Rows from expert 6 of block 3, named by matrix and row number. Rows with one number belong to one neuron. Each number is 128 + 24 x the weight over its row's rms, rounded and kept within 0 to 255. All counts start at 0. Numbers have three digits each. After the name is the row's rms in percent of the matrix's.
# up: expert up (model.blocks.3.mlp.up, 16x192x384), inputs 224-251
# down: expert down (model.blocks.3.mlp.down, 16x384x192, transposed), outputs 224-251
up.0 079:130137109116138133132107134115079163158124165147157152150120151163148112115083174132
down.0 087:081089122100135141189119119098126133156140137151115170133091148138099111104106147124
up.1 095:132111145142123086107120157142094128124119100144132109113169162172136131156141151116
down.1 095:111115134158135114103120131133143132161104137147131114124108077164131159162140104107
up.2 080:093169096188103122105126141133147130098141155114151156115148140128168145145131130122
down.2 083:137147124101133090134125118099151098083129131108103111136155157111153142126100156120
up.3 113:107158194125127146088150174121147079113111144145180148133136115114126118111074164144
down.3 104:157170130152105127183114116144129113132122150091128154137085173121150125126140147111
up.4 103:137106116120101109138127128149142142081104109150111108125137140121089153146158135145
down.4 101:121107167155152097140080139128117136114119123124139156135101119123136130139150093118
up.5 080:143124135129116125140090132151128118153129160124129124116114118151106093127150088114
down.5 089:102121106102150127189135142108140163099151106176139140131140113143139118086173098126
up.6 125:078106132130149161150112107092167137139162163111166148099111106128115136085125141115
down.6 124:120143112133115144124155115134101107153099157115117157159188139099087135106130168148
up.7 072:130161167148124093093131078136174124129082145134078142132109112113114126135172146107
down.7 081:135118178121171176081105151141115089133149114135132094125109097162141124104140097139
up.8 122:119120138155124169095120133134177100144154147127174127090167090139130135096103140080
down.8 121:127171100151098101152140145119108096122130147119151135136139118132109164116071153150
up.9 080:095123097097116130147120132122093162140137145116155159124112133170131147112116141118
down.9 083:122148150109134117138129136118140112153118133103144118068081116089143101114104131165
up.10 092:090138112132115091083145118140148117126116096136141139154139137152169110164126174128
down.10 113:114133126132139144160085161134131124159148131146119086082130132153091079121159122114
up.11 105:134124113117141106082120132129133120141120120075067125162145132114112168172114133120
down.11 116:168081135130142104127129109120131108113100106117157150131148150146121130128124083123
up.12 082:148185104139158092110133109094133159114139113131173136128103148162130137153151097143
down.12 109:144157144136168144151140127165122131148106138096093184112126138122159149132127144092
up.13 108:102105120165094141099147121118163113112125157180192154107160099094116135112098136110
down.13 120:149158103145112100170182119147094101131122120108163144155183143101104118130125147144
up.14 099:138120114096130094136143147152137120125104083103099160086069099107113150157156115132
down.14 102:128088129104100093153155156113104150095107083194165110120124162144132099125103135152
up.15 090:170149115144114073107106131162083161115128125096091121095119116144127126177142106128
down.15 087:107129126110146131101150144135133149137123148120163178108093129103120130121143120113
up.16 089:164130110132114124132129137118064133091132155087117135158144116139142150142104134063
down.16 089:105127155106145152209129127093155137144147123115147158088084097139119180159164115120
up.17 163:103119149137127149131148149119151076164116160156155128109159092129131146088107163105
down.17 131:143151119106116113153155166175137106129096143120141131147133167153086113115101141168
up.18 100:149143090102134131160111106182095157115138099130137111131106164119105152144178159099
down.18 084:130113198162170117139128136124142127087121103131162117119134126157165139111168141121
up.19 093:113139135092116117090150111135123156143132118118100120161147128104164125140155167124
down.19 095:144123142107135130133132109138124106121121104106170166115127189137121103115125150135
up.20 086:127103134096108118092182111099097144124119048084107137123054116165124139154150114113
down.20 086:126104163144113141140128153118090132113134147146122124135118136115137134114121117161
up.21 128:126121145151138153079151150133160109161142148132152136095158112076103143095105173086
down.21 120:133141099134124104158182152148101110110138115116166113163148209132105125106096166119
up.22 105:167114117108112078150126150123088130107146106108088158124154186141124112185121144123
down.22 097:125128164103162143143148174122180154133098132145127118119141098135176124120168095120
up.23 169:104127163152140150129158140106162093132116140141167133101137114105143145088094188085
down.23 152:132163119154123103159132157154095119150116152111149165156118157122105105101084168151
up.24 136:118111130115127161103136144100163128145120149120162139141135100102122151097073135102
down.24 122:149154081148136145161191119168095090128112101137163164126123187152105136143122166140
up.25 092:148142152165129151126106123124079184129141121101088123144145150122114116116191133147
down.25 100:123095180153128108142152112135136094180128156100112099106110081138131118129170104171
up.26 086:168148104127083107134082131127104104055118114137116153133116149151139106108137104132
down.26 101:112163165124134090126139156146149144150115110124160110104145111103161112106166143116
up.27 102:120145154131122131172141126110125119180157158148117132123134103142073111132106125074
down.27 096:141107144113124118134135110169156125129144110114135137146097172173127117080110161153
up.28 073:146117129105172124150142172128113082144130177093126154174148117127165119179154129103
down.28 091:120093158101096090086146115143126148119130091169137152109137132119146115167155140129
up.29 132:100120185169141117097163153117127093110098115172145137110177106096134110132052172093
down.29 137:132156080157115128166143149159098130159114158106121135147148156121121136089065156110
up.30 084:092105118116134137162124098129133136135102145130147125124110126144124177134128101149
down.30 092:203156113110161128146113097136104082138132119135141121120168185121111149157066174144
up.31 099:115071084100121110136142085134177126113103105162130136097117125126100144112138178114
down.31 101:097129147138152108161135125122152078172141137131124145119080097133119124121176114137
up.32 091:105102117112077104162142123112099147117115097123091150126075138159140158126136124139
down.32 095:173133145122134078110126161120124170074135112144139137140126146126102108128110111121
up.33 091:163150157111177116089124186083121125154108181103162157170128157159102128139166162135
down.33 104:111112085133112121141102186149107137133134107152107112090080153178155101122155107113
up.34 124:081095113138144164101158107096147079157102157137158151107164116103118140081104142107
down.34 122:128160088145132123182137135136091098141104145138132144135146140118099103117097181146
up.35 076:099150082173080129150150156132131131128121153131152164156094139141147133163117144083
down.35 085:102113107154154133120109106141143111107148110153135094086155096171174173102169138114
up.36 089:123138158107131151124083062104140135065117101082132136102110104104089123161149107171
down.36 102:103107123130102143113123109115107135142127127135162114130121120099173125135081109092
up.37 085:072166142137126119135105141115140146146115096120104122100086115089148172109168116102
down.37 080:128125153075118113138114135143116153184147128158113129157087113126126057136118123086
up.38 124:167126114094139094158137108125094115134117097104108172106110122139128132129173134142
down.38 105:142164149127097126139147159141103154130149084162140145169149085104113142140135146073
up.39 153:085114138141128147144173146121149103157113160147150128106167098102132118106085183101
down.39 138:158151107131109097161155138152107092129125148107156144153139171134118102132108147155
up.40 133:163111109087110152120163143120141149128135131102107138149096125133130131156165113144
down.40 111:122133132152138103118112116147112130115106092113160133159148148129128095125129124149
up.41 114:112157100139087095122116130125119163117091134103098120146136151148095126133177137161
down.41 108:119106150128154140127097172133131147138155124172181149134148046170095091158176096081
up.42 082:135149134102116105136104122148141158129129114150089128125112157152126138153140158111
down.42 083:140091126161183139163107177132131114133115080117130141105123168129135136135137128134
up.43 090:125156131087136121111128129100126120121114084154086132180111140119140141091148173133
down.43 105:118147123172128101139147157137088128166141106130125137118129143128167151157100120148
up.44 095:194126114136128116162084084162121166129131113090091139108124145146127091133165132137
down.44 093:104117173117141163135109144127147149137114105144159123125140082107153119156159142156
up.45 143:096094132141149167107130124116175081171151176158165153120134094126121159101092146108
down.45 113:114151112134100166161144179164078086140133131138089131137153099114095135123061149153
up.46 120:126137149119142131087149162141112099155100160139149112104172112129146117124077204130
down.46 123:133165108153104101143122149153120123201137149128145155126151082128147100099120159118
up.47 089:118160107101175120152130138134080134136136126128143129150143159119142104162127122142
down.47 091:121138184130154137099108181153135094119107097124111123108121124125158095152186117155
up.48 092:109110137106115101147132115156136130110128125108102123185138156151158113130181117104
down.48 091:122114140104130111136129090106092114103106066122124119149110100137086169116138123089
up.49 087:118133132125100082124047105122079156128137120089115139125109166135101115168166128175
down.49 089:106107165137097126123150142168101137128165110173094137103140128155149105162188148128
up.50 089:134208118128131131109059133151087132078111136105133147137109126173106119138126133088
down.50 087:153116122109087123131096114146113124120156103145164111113098128128139068133143152123
up.51 080:156146112094140124121129154119147117150104071118119163096086151104133111122192157065
down.51 089:107099188125149104153162169141142110107122097162118123109098183116148125121111141101
up.52 090:168120158125127124141110122125110141102116085121119082124130139123149141143150124116
down.52 081:098101137123154152124130089117157135110107134108117161136148091112169123154102138091
up.53 093:145153124152125102111114085110147153102127109071103138162137139114107112151168118110
down.53 099:132151118112098151145133137114121144130108126122101117141116146133121102130133105126
up.54 137:110143155169127150074149137104140081135105148146183130120143107110127117092117135114
down.54 132:151156114139130119146167146124111138170120166147157147134125166105119128089079151137
up.55 114:080057171117124142102131097118174086159133147153150139116114126113136113093095138080
down.55 115:137187086111095106172163157172111110155101171090144150130148157075057135125090181114
up.56 080:135150123158118169160159076103069126126142118111127142129102136164096143135094147133
down.56 082:121115121144122130158146183115123053183127124138124137088115103148109089083114140106
up.57 085:115140096093126111153125120102123166110123141103100152120148111160096095163150133117
down.57 080:151122125104140113176133168134118123105088119149083118115158148131176127129139152094
up.58 086:098112129095111085155094104118143133120141123089161127097119124115129130131126116122
down.58 085:107130129105121119129126163140126118121136157125101157133066151157148060121099153087
up.59 133:100111130149115137105140114108148096156144167157175145139187087100107151097096151094
down.59 127:145190106143102154175139134157104093164128162146142111162161181136087106109082129156
up.60 084:165103100147129115093103123102119106132126143153118134064150129140122108148105164129
down.60 082:135135132127166154144160140115127127161126140121138110129121152153117143108115121124
up.61 081:154117130132141146105118120119135138162110182096101111122110164146126115155157166102
down.61 091:137090153116116151117094155161098133152185121111107119128119098140129161113111123097
up.62 093:136175119112122094109114136143075137076122091112076115113124155145109129129107131139
down.62 099:093095156152122167115112143108145134144124111140128108115106104151104155143183146117
up.63 157:090119145151143147102121113097178077169158137127158148120157104130086161121089150081
down.63 124:144178140141085095177150109148096119121107142105141153146144174114073142106076141139
up.64 104:123115160127131135088170129123118119134119110163165144106136095118105131140105175104
down.64 109:123145088122129125150143157112135144154136150129161152156107185136173127080096156115
up.65 115:131152146140138143139121150138155116153108146116140131109119097124152126097121165130
down.65 102:137134110135132157106143140151121126137173114093117145129110123144118139114110127112
up.66 083:114137118130139139153138159123094083111126162094161110138083163145129127128131097159
down.66 095:121153130086140126107152126128158109136098150116104176164167144147090163107158163131
up.67 098:131133115069154130122112121113131145132104116157075127123136126155142126126165100127
down.67 099:158130118109146089154139157132125151136155096155102179119124143166107124132127127135
up.68 085:115118091144128104157117146101147097137098124170141133132130155111133105124152150087
down.68 093:159107132126143122134117137119127133104153135136114121098093131177138135104134146068
up.69 101:148111145151113047172115122133104163118111106111068147123138143147102122162162154122
down.69 097:107130148175152146081113127135163102123129100112137202127112100137096167127158111116
up.70 080:135096111101161146112112107170161149169134123117136135124100145161135138101132120125
down.70 088:140113133146107140106148110144095142115116158201079118132136116150115081135152127164
up.71 125:090137165161137148127117125101182098164126149161168113117150089092111110111099147103
down.71 111:136152140099124135128150161145128087124090148121132121151166143120079105156080169152
up.72 093:154109133126149120077132170139107157143104114141125092125137164176128104156123123138
down.72 098:120153137164124138129115132127149133166160085148121127113129163122131108109134135098
up.73 137:086117139157126182112132135113148107139108152159184126090160146118132127088084141101
down.73 129:152153133147096119162131157150095110141093163109145147173146155130098137109086128134
up.74 118:101091123136128155152113135141112143140185144135093156130116109091141130143135118162
down.74 132:158119125100097105128156108154122092105090137116148179138126161158133111139157099119
up.75 100:138148164109143094157144120137093107114129131115155103103136137145117105164129120166
down.75 099:107160123136129097142096154139154118098163149117094130126115107145153168109123153068
up.76 085:121162137099139092107150131162105117115114110087108090084125133122161120138147133113
down.76 084:141122181131139135101134151109131129100107125145127155152130155153109127118102097098
up.77 123:101148187136115082153139124121128106179131126146185143081163090143149152083117166086
down.77 122:090164135141095138134168153131111154167107148138166146154177139124125134117060134095
up.78 105:110075132141153134117150105118114131162100163154137113159134076123160136125126177122
down.78 109:138156119136065160143146145114102120111131139118165153148142121137123140097083170143
up.79 083:118120086149100108147095124115086146108116108139128053153141131146101116137129136113
down.79 101:150115142147138141145078110134155186163126116114126154151138102159112128168150157108
up.80 095:116122160125128141134137121133097142117118107112097143135112132175138139148144123116
down.80 095:116122145127142129121101128127149163129132125118110123141083068151118112147155094128
up.81 103:151151095112102121106125130151109135170115134098083136104130125094152143147142102171
down.81 108:168122117078120069120148107163141132115129074130102126147143169146074085143119096140
up.82 083:156152124128158140118139112109128121121088133139145105114155152157124110101135162124
down.82 092:113101159137105110112130150183096134155151128109153137132131119145170127135111120101
up.83 081:145125097102138121068139113135150131138121109120159104107129092110122131123137139103
down.83 082:100123171078166155105144124125159138170160115128125146136127159114153100162176122112
up.84 095:116144119127109114101121149162113171092121104102074117128121149148113119150186148158
down.84 096:143145091156158146123105147141160152145135113156107163112113111093170105151152148137
up.85 076:156090136106156164132065120103126147141161132097114186119100133125128154116114140133
down.85 086:174137166081154113086121118104166144123132147129144111124105194082149124136107083125
up.86 081:123166135131089081132107126131110150104109145123115134101140134165107120150135109162
down.86 081:087112144120108127146087156185134171100087105135146117134144092141115163126125123138
up.87 098:148135200166123107130142144084104145122118130132137122160141125115145125145081149106
down.87 100:153127105119098139160126118099104091136196171110097107105096152159156097133079163139
up.88 092:136113084156087140129170115133198145161095116117133136119172168125115128137100106108
down.88 095:127120131127144138123116125162154140122132108111122073137080094132155098155127118094
up.89 081:136149130108143084137145105152088132123135112126139136153123134144155131096112083118
down.89 087:139115114168127111150115145140114086128113110158115117109113119127112146144112121112
up.90 095:149165139150101131133141109133121129121132092101106139113088134138138065165170146108
down.90 088:129159108122110135150126132143118129126167107124149105187104107119132154105136186122
up.91 097:156157157151120114189135135152118137115141085133137166060116142081120146136112145116
down.91 098:073114149131123115115106146154135166174161140154117098083115147140094097116183106151
up.92 123:102165106106140077192133112150104147077153121114121103088163152134102153175163135126
down.92 108:106102151138146148127123128130145150123164161141146107091121053134164165131165096114
up.93 081:091139124099122092199130105122132143144133099125118129095129128119116125159171126154
down.93 091:135101163094093122117154128135091137133156092163077127104090139121120102179132167141
up.94 089:128117095139116153088103148133093152100156128102080088149124152166114120159165111119
down.94 095:146103155138156108078124112148148135146142119130123131126132138125155133161149115114
up.95 074:100169131126148147117187109159120119171191105164141096160139088092102151077155103171
down.95 094:129139123073103138087154128105135146133135142159126130118161103101117132141111138060
up.96 115:099114101128108100156118106113143140100152156123127133090123153104087144117140108103
down.96 113:097078130140168144148129135131117133122117112146146109157113087129109121170180147177
up.97 101:114139116119124092103103132134066129099152091131092134124111117174154137132170170099
down.97 112:084142158126144139166136114128122137181142143127119124098118106113124130101122118141
up.98 099:154129150100112101129156131153117144093144094091078131149092102133092104138177111159
down.98 089:127134129145141102135142153157128155140101128074128170103094110081158168126146080117
up.99 118:094140130145130158108119083141111127143132146118096147149152145105180135151148100117
down.99 125:146123123096143125138118118148139080076114110101160113101123184129113139113159152132
up.100 096:135104124124141154135156150162122125122119116125133110140137136124130128133141171182
down.100 098:103166111178094151151123140138115155177163125142142155098142158114118144160130150125
up.101 085:098105129126091118127146097095097143114121130124121153137145165195097126088152174118
down.101 085:115142172146127108120106156136132153140113109119139136107164118160107110129147135158
up.102 096:107120141113156131139119129133152139120099139128122106108163112095138177165128149132
down.102 092:169088124144142121135083144128108085120108150157119127182117130120110102156134099140
up.103 095:122104142144152115154137136168146106083135148143105107160158143106134153130164135146
down.103 092:120111140121144116137104107144158168125134107111112124143136123182108142145156104198
up.104 102:100146125132133115102119109116137085109119115106145114152089129138131130145105162111
down.104 107:126136135135080141134129142162111122155133140125151111112105154124173111154140126132
up.105 089:134143142142094106115130148157115163143131119079109117168169127127153133111142138196
down.105 105:148115090103143111151126096123115112108106133097104112116121143144114113158153138130
up.106 103:133136118129111084079146150146088147136120117133112161146169135135170107149121127152
down.106 103:140103135166090121159086150138143104159159113129100158097109101137107135103132134063
up.107 123:123128168153160172110130102106151073152144138161165129109137080100137146095109146116
down.107 130:074141110138132110125153122128111151166124125146167154145152136106104146100069154115
up.108 082:122095128110094134180102115098183180153111116142132149122128146158077076102134116110
down.108 094:094135153127125132140135130117119138148166148156096149139173115098129087091157181072
up.109 078:123107128093153100131147141085176092137110092142176140134108118144132111146135119148
down.109 089:140064120092114091116143142102114153119091092156099102095159119137153105125134133168
up.110 090:103130134145120142114124131117128133102178109122042103118121120096119145110159089107
down.110 091:136076077135126113120133107175100099143102162121135141120163117136129138151138153122
up.111 092:131147132101087130144144131172116143116100134104127116105116136138112101117143156115
down.111 095:093116123125180155098147143112150149190119136122114139125109070121157137169178122106
up.112 111:123110145147118108114144114120137131130118107112086161128150120122142128123138127148
down.112 109:121149124137153091094126140142135131118096117111119132116139164122097142147149114149
up.113 092:117102145102125125107145152082109126147129085112072150134113135138100153128149159123
down.113 092:146126128107151082101104096176146108137131124142130127127134087155134156144150112150
up.114 112:104081119131120155079124125075112156163140110155086147170146118119138139152144120130
down.114 123:139118123147133157137151102168137131109089131116152132107168150092116128127108145123
up.115 100:120117107156159129138151133133148092122133104148167136114183090130129152124091152100
down.115 089:078166132122139132172128122129139123113149144127126124121127149140103108133124123142
up.116 089:088096135104169099083092163099173161114139131129152115094108131149137104126154146115
down.116 103:103152097124105118094146092157120104118133135158103117162107137146117115087107141104
up.117 073:184128105112102135113107146100123091078081104116135135145143175108112093162129141125
down.117 079:158135109161161139138138107130143124145134139135134100137129112106154111163096146154
up.118 106:122133130118114109115127114112098164089122078110045151100138122139111107146170129157
down.118 100:117113142133166139131104122137147154137177101154142153160106072134151160153161103093
up.119 077:110137155127143132128149124133104112128123130126142179103133105141112154115106153110
down.119 087:114113068092115132110125120122154129123113144084163165117098163124113146128148123118
up.120 098:153152139121107089138166123137077129099094107074088105114093120120117147133197108143
down.120 096:119141156137118123121134136133140143128104086111166190118157174152096129099139171114
up.121 080:138098094116114141092071081122127132122109124116116098140127149116126120132145094163
down.121 092:101143147158133109131102160136107135125159065138135092137094122132162133126118122129
up.122 094:114128116147121129171137157158115151050121102072121175142115175158092121205118140135
down.122 092:097120170153136165125138136124136118128105142126087105106115058166175155103128100111
up.123 081:127144144100132118164126142127100114093136109102073145107089116105149090137137099121
down.123 089:140139129126146114154124114155123157105126124152145126118118177133139115149118136123
up.124 075:147123085115104108125123130149155168148099156136168089102141099103121122140127114121
down.124 083:148150153125119095127115122152159124112103122121096087133149134131149114101108160083
up.125 085:098145148138164130192109148171092110139122122167161132129107148130157101076117109105
down.125 103:091167136159145126119131116137113108131153125121132144118087120146151108156162126127
up.126 094:134115123122131107143129118137088150150092102102128085126093137111147115158144137124
down.126 097:103167125125087079117168149133100125106155163124164106132192135132138097153128109115
up.127 138:125121104160143146175141125157159107167156169133133110137129128117131130126138072151
down.127 116:158141086083114159137153103156130142136108112148149151160160158113112135145155107152
up.128 135:096141146130145134119150173123128146129130155146181087108172120117138119123072166108
down.128 125:141145095126068140146153115134138107099116115108116123150159171130085114118127157139
up.129 125:084145157143113106137142128116133141126124157144160158079139128124133128120113134126
down.129 103:199137115114096126128123133121094121126106101102106141137150178086088132115117138155
up.130 089:084106141130104149131133144136130132126155148129125114160115093134144136126111125120
down.130 093:127106146130183157159118128120159175165124134146157113139093118190141140092152141134
up.131 099:149147139111140094097114156110071165088135095112125130147161155167131124168150149123
down.131 103:094067117124136184143139124131165147144141144139131121117095099201151162127112109172
up.132 095:137136090098181095077098148100122135076123128106101145136131163107103151094151114136
down.132 094:141104135106167119099105139086111120167154117111118128120125107168131111157109116196
up.133 076:135119099118166104113165139117126148165118149148146122131127116151135097103129171116
down.133 084:130097182070126102134118122108127103091095179146129125154184125110141093124140118165
up.134 075:137164090136158137156126167107137122137157132093114107123122091100114104128115091160
down.134 081:107101159134109146137124086114143140085136125125120105164174077127143115170121160168
up.135 079:138102116075157112116105142142159138138179093132119163088116182117138127123128160089
down.135 087:162188104135099123115145107089144125126146101125119116168141148131112114135177166121
up.136 085:155132133106119114100162179114106091104102104117114076116141138109126103093103157119
down.136 098:119117141150112158147094165162109127117139160131128140121138168102143148123118136111
up.137 085:133173110151117106117145141122115084119104112142107148122100151135160131135139151119
down.137 084:177139150136103136120150117109113156095135177147124148107074104150132161107139114195
up.138 099:160142120139129096113139133159090137096135144127137116131159149128113088132131143147
down.138 090:086133188150212132153150097166135146134121130121149106121134114195101185131168154153
up.139 124:122137138114159088112122177135124145123123126134134119171122133164129127091086183117
down.139 107:142187096144093140150110143149154094135145124091124141131134152107123142110150152111
up.140 097:169148096118075095103104104090118118121081117120163164080079111114131121152149137105
down.140 100:119115151115151112138155162111088171179089101159154194122150115084110174097129139119
up.141 086:114097143124134135134170096107130101135143100119098150096082151123141112136167085094
down.141 093:099130159139149094121070133126103115118153124153093138107106146151136104127093138140
up.142 086:173167126076116147122149185159108146150125142119133163118156121159093138144097149159
down.142 086:142128110148133096156158135119112147164152087138149141087125121126116109128146099077
up.143 117:133119130108150101099168140102101165119144118109099174112111099159116093147196098121
down.143 105:162088151153111063137135120141097111117129130176111103139163166105135168143098112117
up.144 083:108153105124132100165108116118104128113101141134120124092094152171096153124164156156
down.144 090:096087156125111127125098129129138102151126134162144156158160122144126083115150148143
up.145 085:162146127122129094139095108109107104124106110135095121090129138119075103142159147094
down.145 088:114121139114166149149093117122144115186116144110161081117161111169104124116110135160
up.146 095:143173105107129112138111115116104124121130119124071128130148171131099104129146124125
down.146 092:129098146123134160109098149161116130124081109121180142087104083137109115139141117152
up.147 086:166118138178116096161162132132160125092046087136106164074166141147136175137121111117
down.147 084:153146158116108141110148150139140155114144122095126119121106132090107149083145131144
up.148 084:129095106106144090142114133074105150133108098121102141216129123137154121166182118106
down.148 088:114148139117131106157124078099134130118154104165125129124126128100120110137087170132
up.149 077:163134113138124139192159079148145128124128089147111137114078147142119182148129122133
down.149 085:151144143070095125101133160138153100148134099082126172098135136174161051094108145144
up.150 101:120144139173190084146114136153122136103084097150111127132114125100123128140091159144
down.150 101:118149127168145110153107144157116122158148148136142125103135129140157106109126139117
up.151 092:120168109118132142105127150129101156129167092125094090101121135116093144134148157128
down.151 092:131094156122181118164129141157169155158119118153104092140135109112091123107166110142
up.152 101:124161075094136128129137138127122118127121097125126121133078122105095112116142138124
down.152 094:091125143151149107121131156172163112115112144162116143133108125157118136151109146154
up.153 086:133124099094098120177099164108128094121143120076135136115123168154135115112153124119
down.153 090:184090156087115093156091113099074120122090106185130129123097160124111131101125137135
up.154 084:066093133146113125098156093123126113137115100145120160117097137142129130142128122135
down.154 094:149138097174102086210115159120135118171133146145162119148152092147111106151096094173
up.155 111:137104104113119088125132108135105149105118109092107142111157177077093130135143113112
down.155 106:090081131151168143127110093133096122125163110151135087127106081127126124157155075134
up.156 095:123120184119148114164144169122118131132155119148146096145126133146121123114148150106
down.156 096:158125087131112169144119131151095121156167139127124155137149153145143105118102121148
up.157 082:157150151151137127078148130147118148147094125159124129129147128180148127130130176132
down.157 099:104155130140135165135161159162131110131149137132179154092136109137150132130112112113
up.158 125:095116133131112150135129129109194091135112148154193151112163104104101142098084148118
down.158 124:155152121141097129161150161162108112123081129123163145153164158115114136121110136156
up.159 079:168088128118122132158163129127095121114137132095176084121146144139109060170157146129
down.159 088:122149135128161100112107146160132121123107080159145106124088074124112171148154130112
up.160 074:166152121096168134166148086174107132120102063109103096086111103162146151124147149108
down.160 087:111137132124147155181092149158142135130159102171124111130075154154132102094131120142
up.161 114:100085120119120146098155131132151148145149122086103122159157119104141169137108125121
down.161 113:170117129104129138103162147153138122096118154127144164108129164150139103117126113095
up.162 084:122147128142122122112094140111134110167117159173113159080154116120115115136132164128
down.162 079:141151190139138120105112167151134181071112120115130160113118101127120092141172098123
up.163 104:119112147141119137140151091110150120139136184138174148097123074111134129092080154082
down.163 115:141156148130130112136155142141114122139076162125109149116157127098121118117102148118
up.164 101:114175143128122130111154158109118134165102131131154111152159104149117121119083170135
down.164 091:128156118089141119132145160115108099149117150165128158110090169124145125117109146168
up.165 135:129137156108143124147123163130104109159143130168163102130134127154118096118069185112
down.165 102:141137114132124155124130115169140109147108087141096141112093189153097121175130098125
up.166 131:115159155125139111105156160116121110144105147145151134141165106144120115106098186086
down.166 112:126165135118126130145147119174125113119124151099146152111133179117155126142122119118
up.167 079:125125133060086102131138144092108129147128085120115109192091113115082092139156098089
down.167 089:116092146124129108147104105109131113136065093092116110140167144197134107132116086118
up.168 081:120163130122130132095138142119127078113074132144153155082175136132158127147126145072
down.168 093:122118124118077128142132154125093099165135126127127142109148115145124117112126197097
up.169 088:074168179128126131108169191094113112164093115107111123147144096111121126137128111120
down.169 100:156184132155126149124125135129092121153135179122124141176189111105113131118107147148
up.170 095:138091103121098138108140124122130164117122138135108114154137127119098134123189125161
down.170 100:137105144114152111092104154139098130085106129119138112109109183143136156131139135137
up.171 079:116106112132148131136093121084154124106164116135143169105120147120084086173136179103
down.171 083:108131153156153106133095195121125122109132102133077097092157096107110117136079170122
up.172 104:118127147119113157101132129124156134137105172151148136101176119125143110101098119123
down.172 108:144202126134139132171136142157140110097138106135138127129137197150140121123111123111
up.173 088:121108120120112087110135099130069117142117128153105120126134143154101132130175122121
down.173 088:130163158127159146080128159129103133110140137112138158162103119146106150139154126124
up.174 083:163148131082078122156130108157104126138131078143095110157111157089164135124152182153
down.174 087:133104082142117102134119146133141107152078117148207119144091113067142142110123122107
up.175 102:131125132106136092117140142131103158136113114141132115135152127110119127107179100118
down.175 096:168131111128072113142147133142089113117111128150127169171126157111088077126101119092
up.176 120:148158072109121125113117107163130150136134123118082167132103145131181068120139135145
down.176 103:111149184126088080128111150154093085087110077128124151164147141108132156157100147174
up.177 083:146119122106126103106132148105095125124144134138108128143111139149133148142132116116
down.177 083:084108134136181116104159091143098116135123100168154092150158144131116155153131145157
up.178 145:110140127136100177119158105114167098131147148123170123086148071113103150110117120084
down.178 128:152157118143129101161151080143095095117116140100154120143133158102103144117084149117
up.179 110:151128139153155049133141125170081120076120115125098107139117183145115086162143166147
down.179 097:105135141155158178142120180182158150170135115150180098132141087171121121119144130153
up.180 087:108121148113108139119139157098092150113137154139114131175139150183097093133190150116
down.180 093:090103169173151152138125175145137134139169113127097106090111113120160150134169093132
up.181 113:074118140154159139139116123092154123150136139152162150103146100105140136071122149077
down.181 107:171171114145104143141141121141117118133149158119130158171123153123135127075117170156
up.182 082:153110121134158137161140095077101092108078139119092193147121152134108107139137135133
down.182 085:142177141152094079123133094146099130128139143103122111141181121098137155136090178122
up.183 091:162121164162128123114125158160079145116106114138119140173159109170111112170143132119
down.183 093:134108166121137107117131137137135125107149104118170131114095101138153104101120106123
up.184 093:135086129160140130141128146125130136132109122123118077110085143115149093134132137082
down.184 090:121154108134129092132126108141099126127168114106112119142158134137101138129126138108
up.185 093:142191138119162073123141161171092115107112073166118114132130140186134108151139159154
down.185 106:117108152128106153152089112143138132159132143149145090109104120161132131129143118077
up.186 082:131134142162099154135157087109139119148095148154170163099081164117126171111115113118
down.186 079:123107105140064172160140103139147091132124114138140125167163107093152095110100099144
up.187 115:121136128128117152107112123134147145103156165112102162116098123142167129137149082131
down.187 100:144114141112132111165158132115134078097082108097132119159132158112134138119114150154
up.188 091:101100119128066119121115130127137116110087127145079115114101124166146154123111109109
down.188 097:120097148118152107079111098112191147125088126117130140143139087127157110148186128181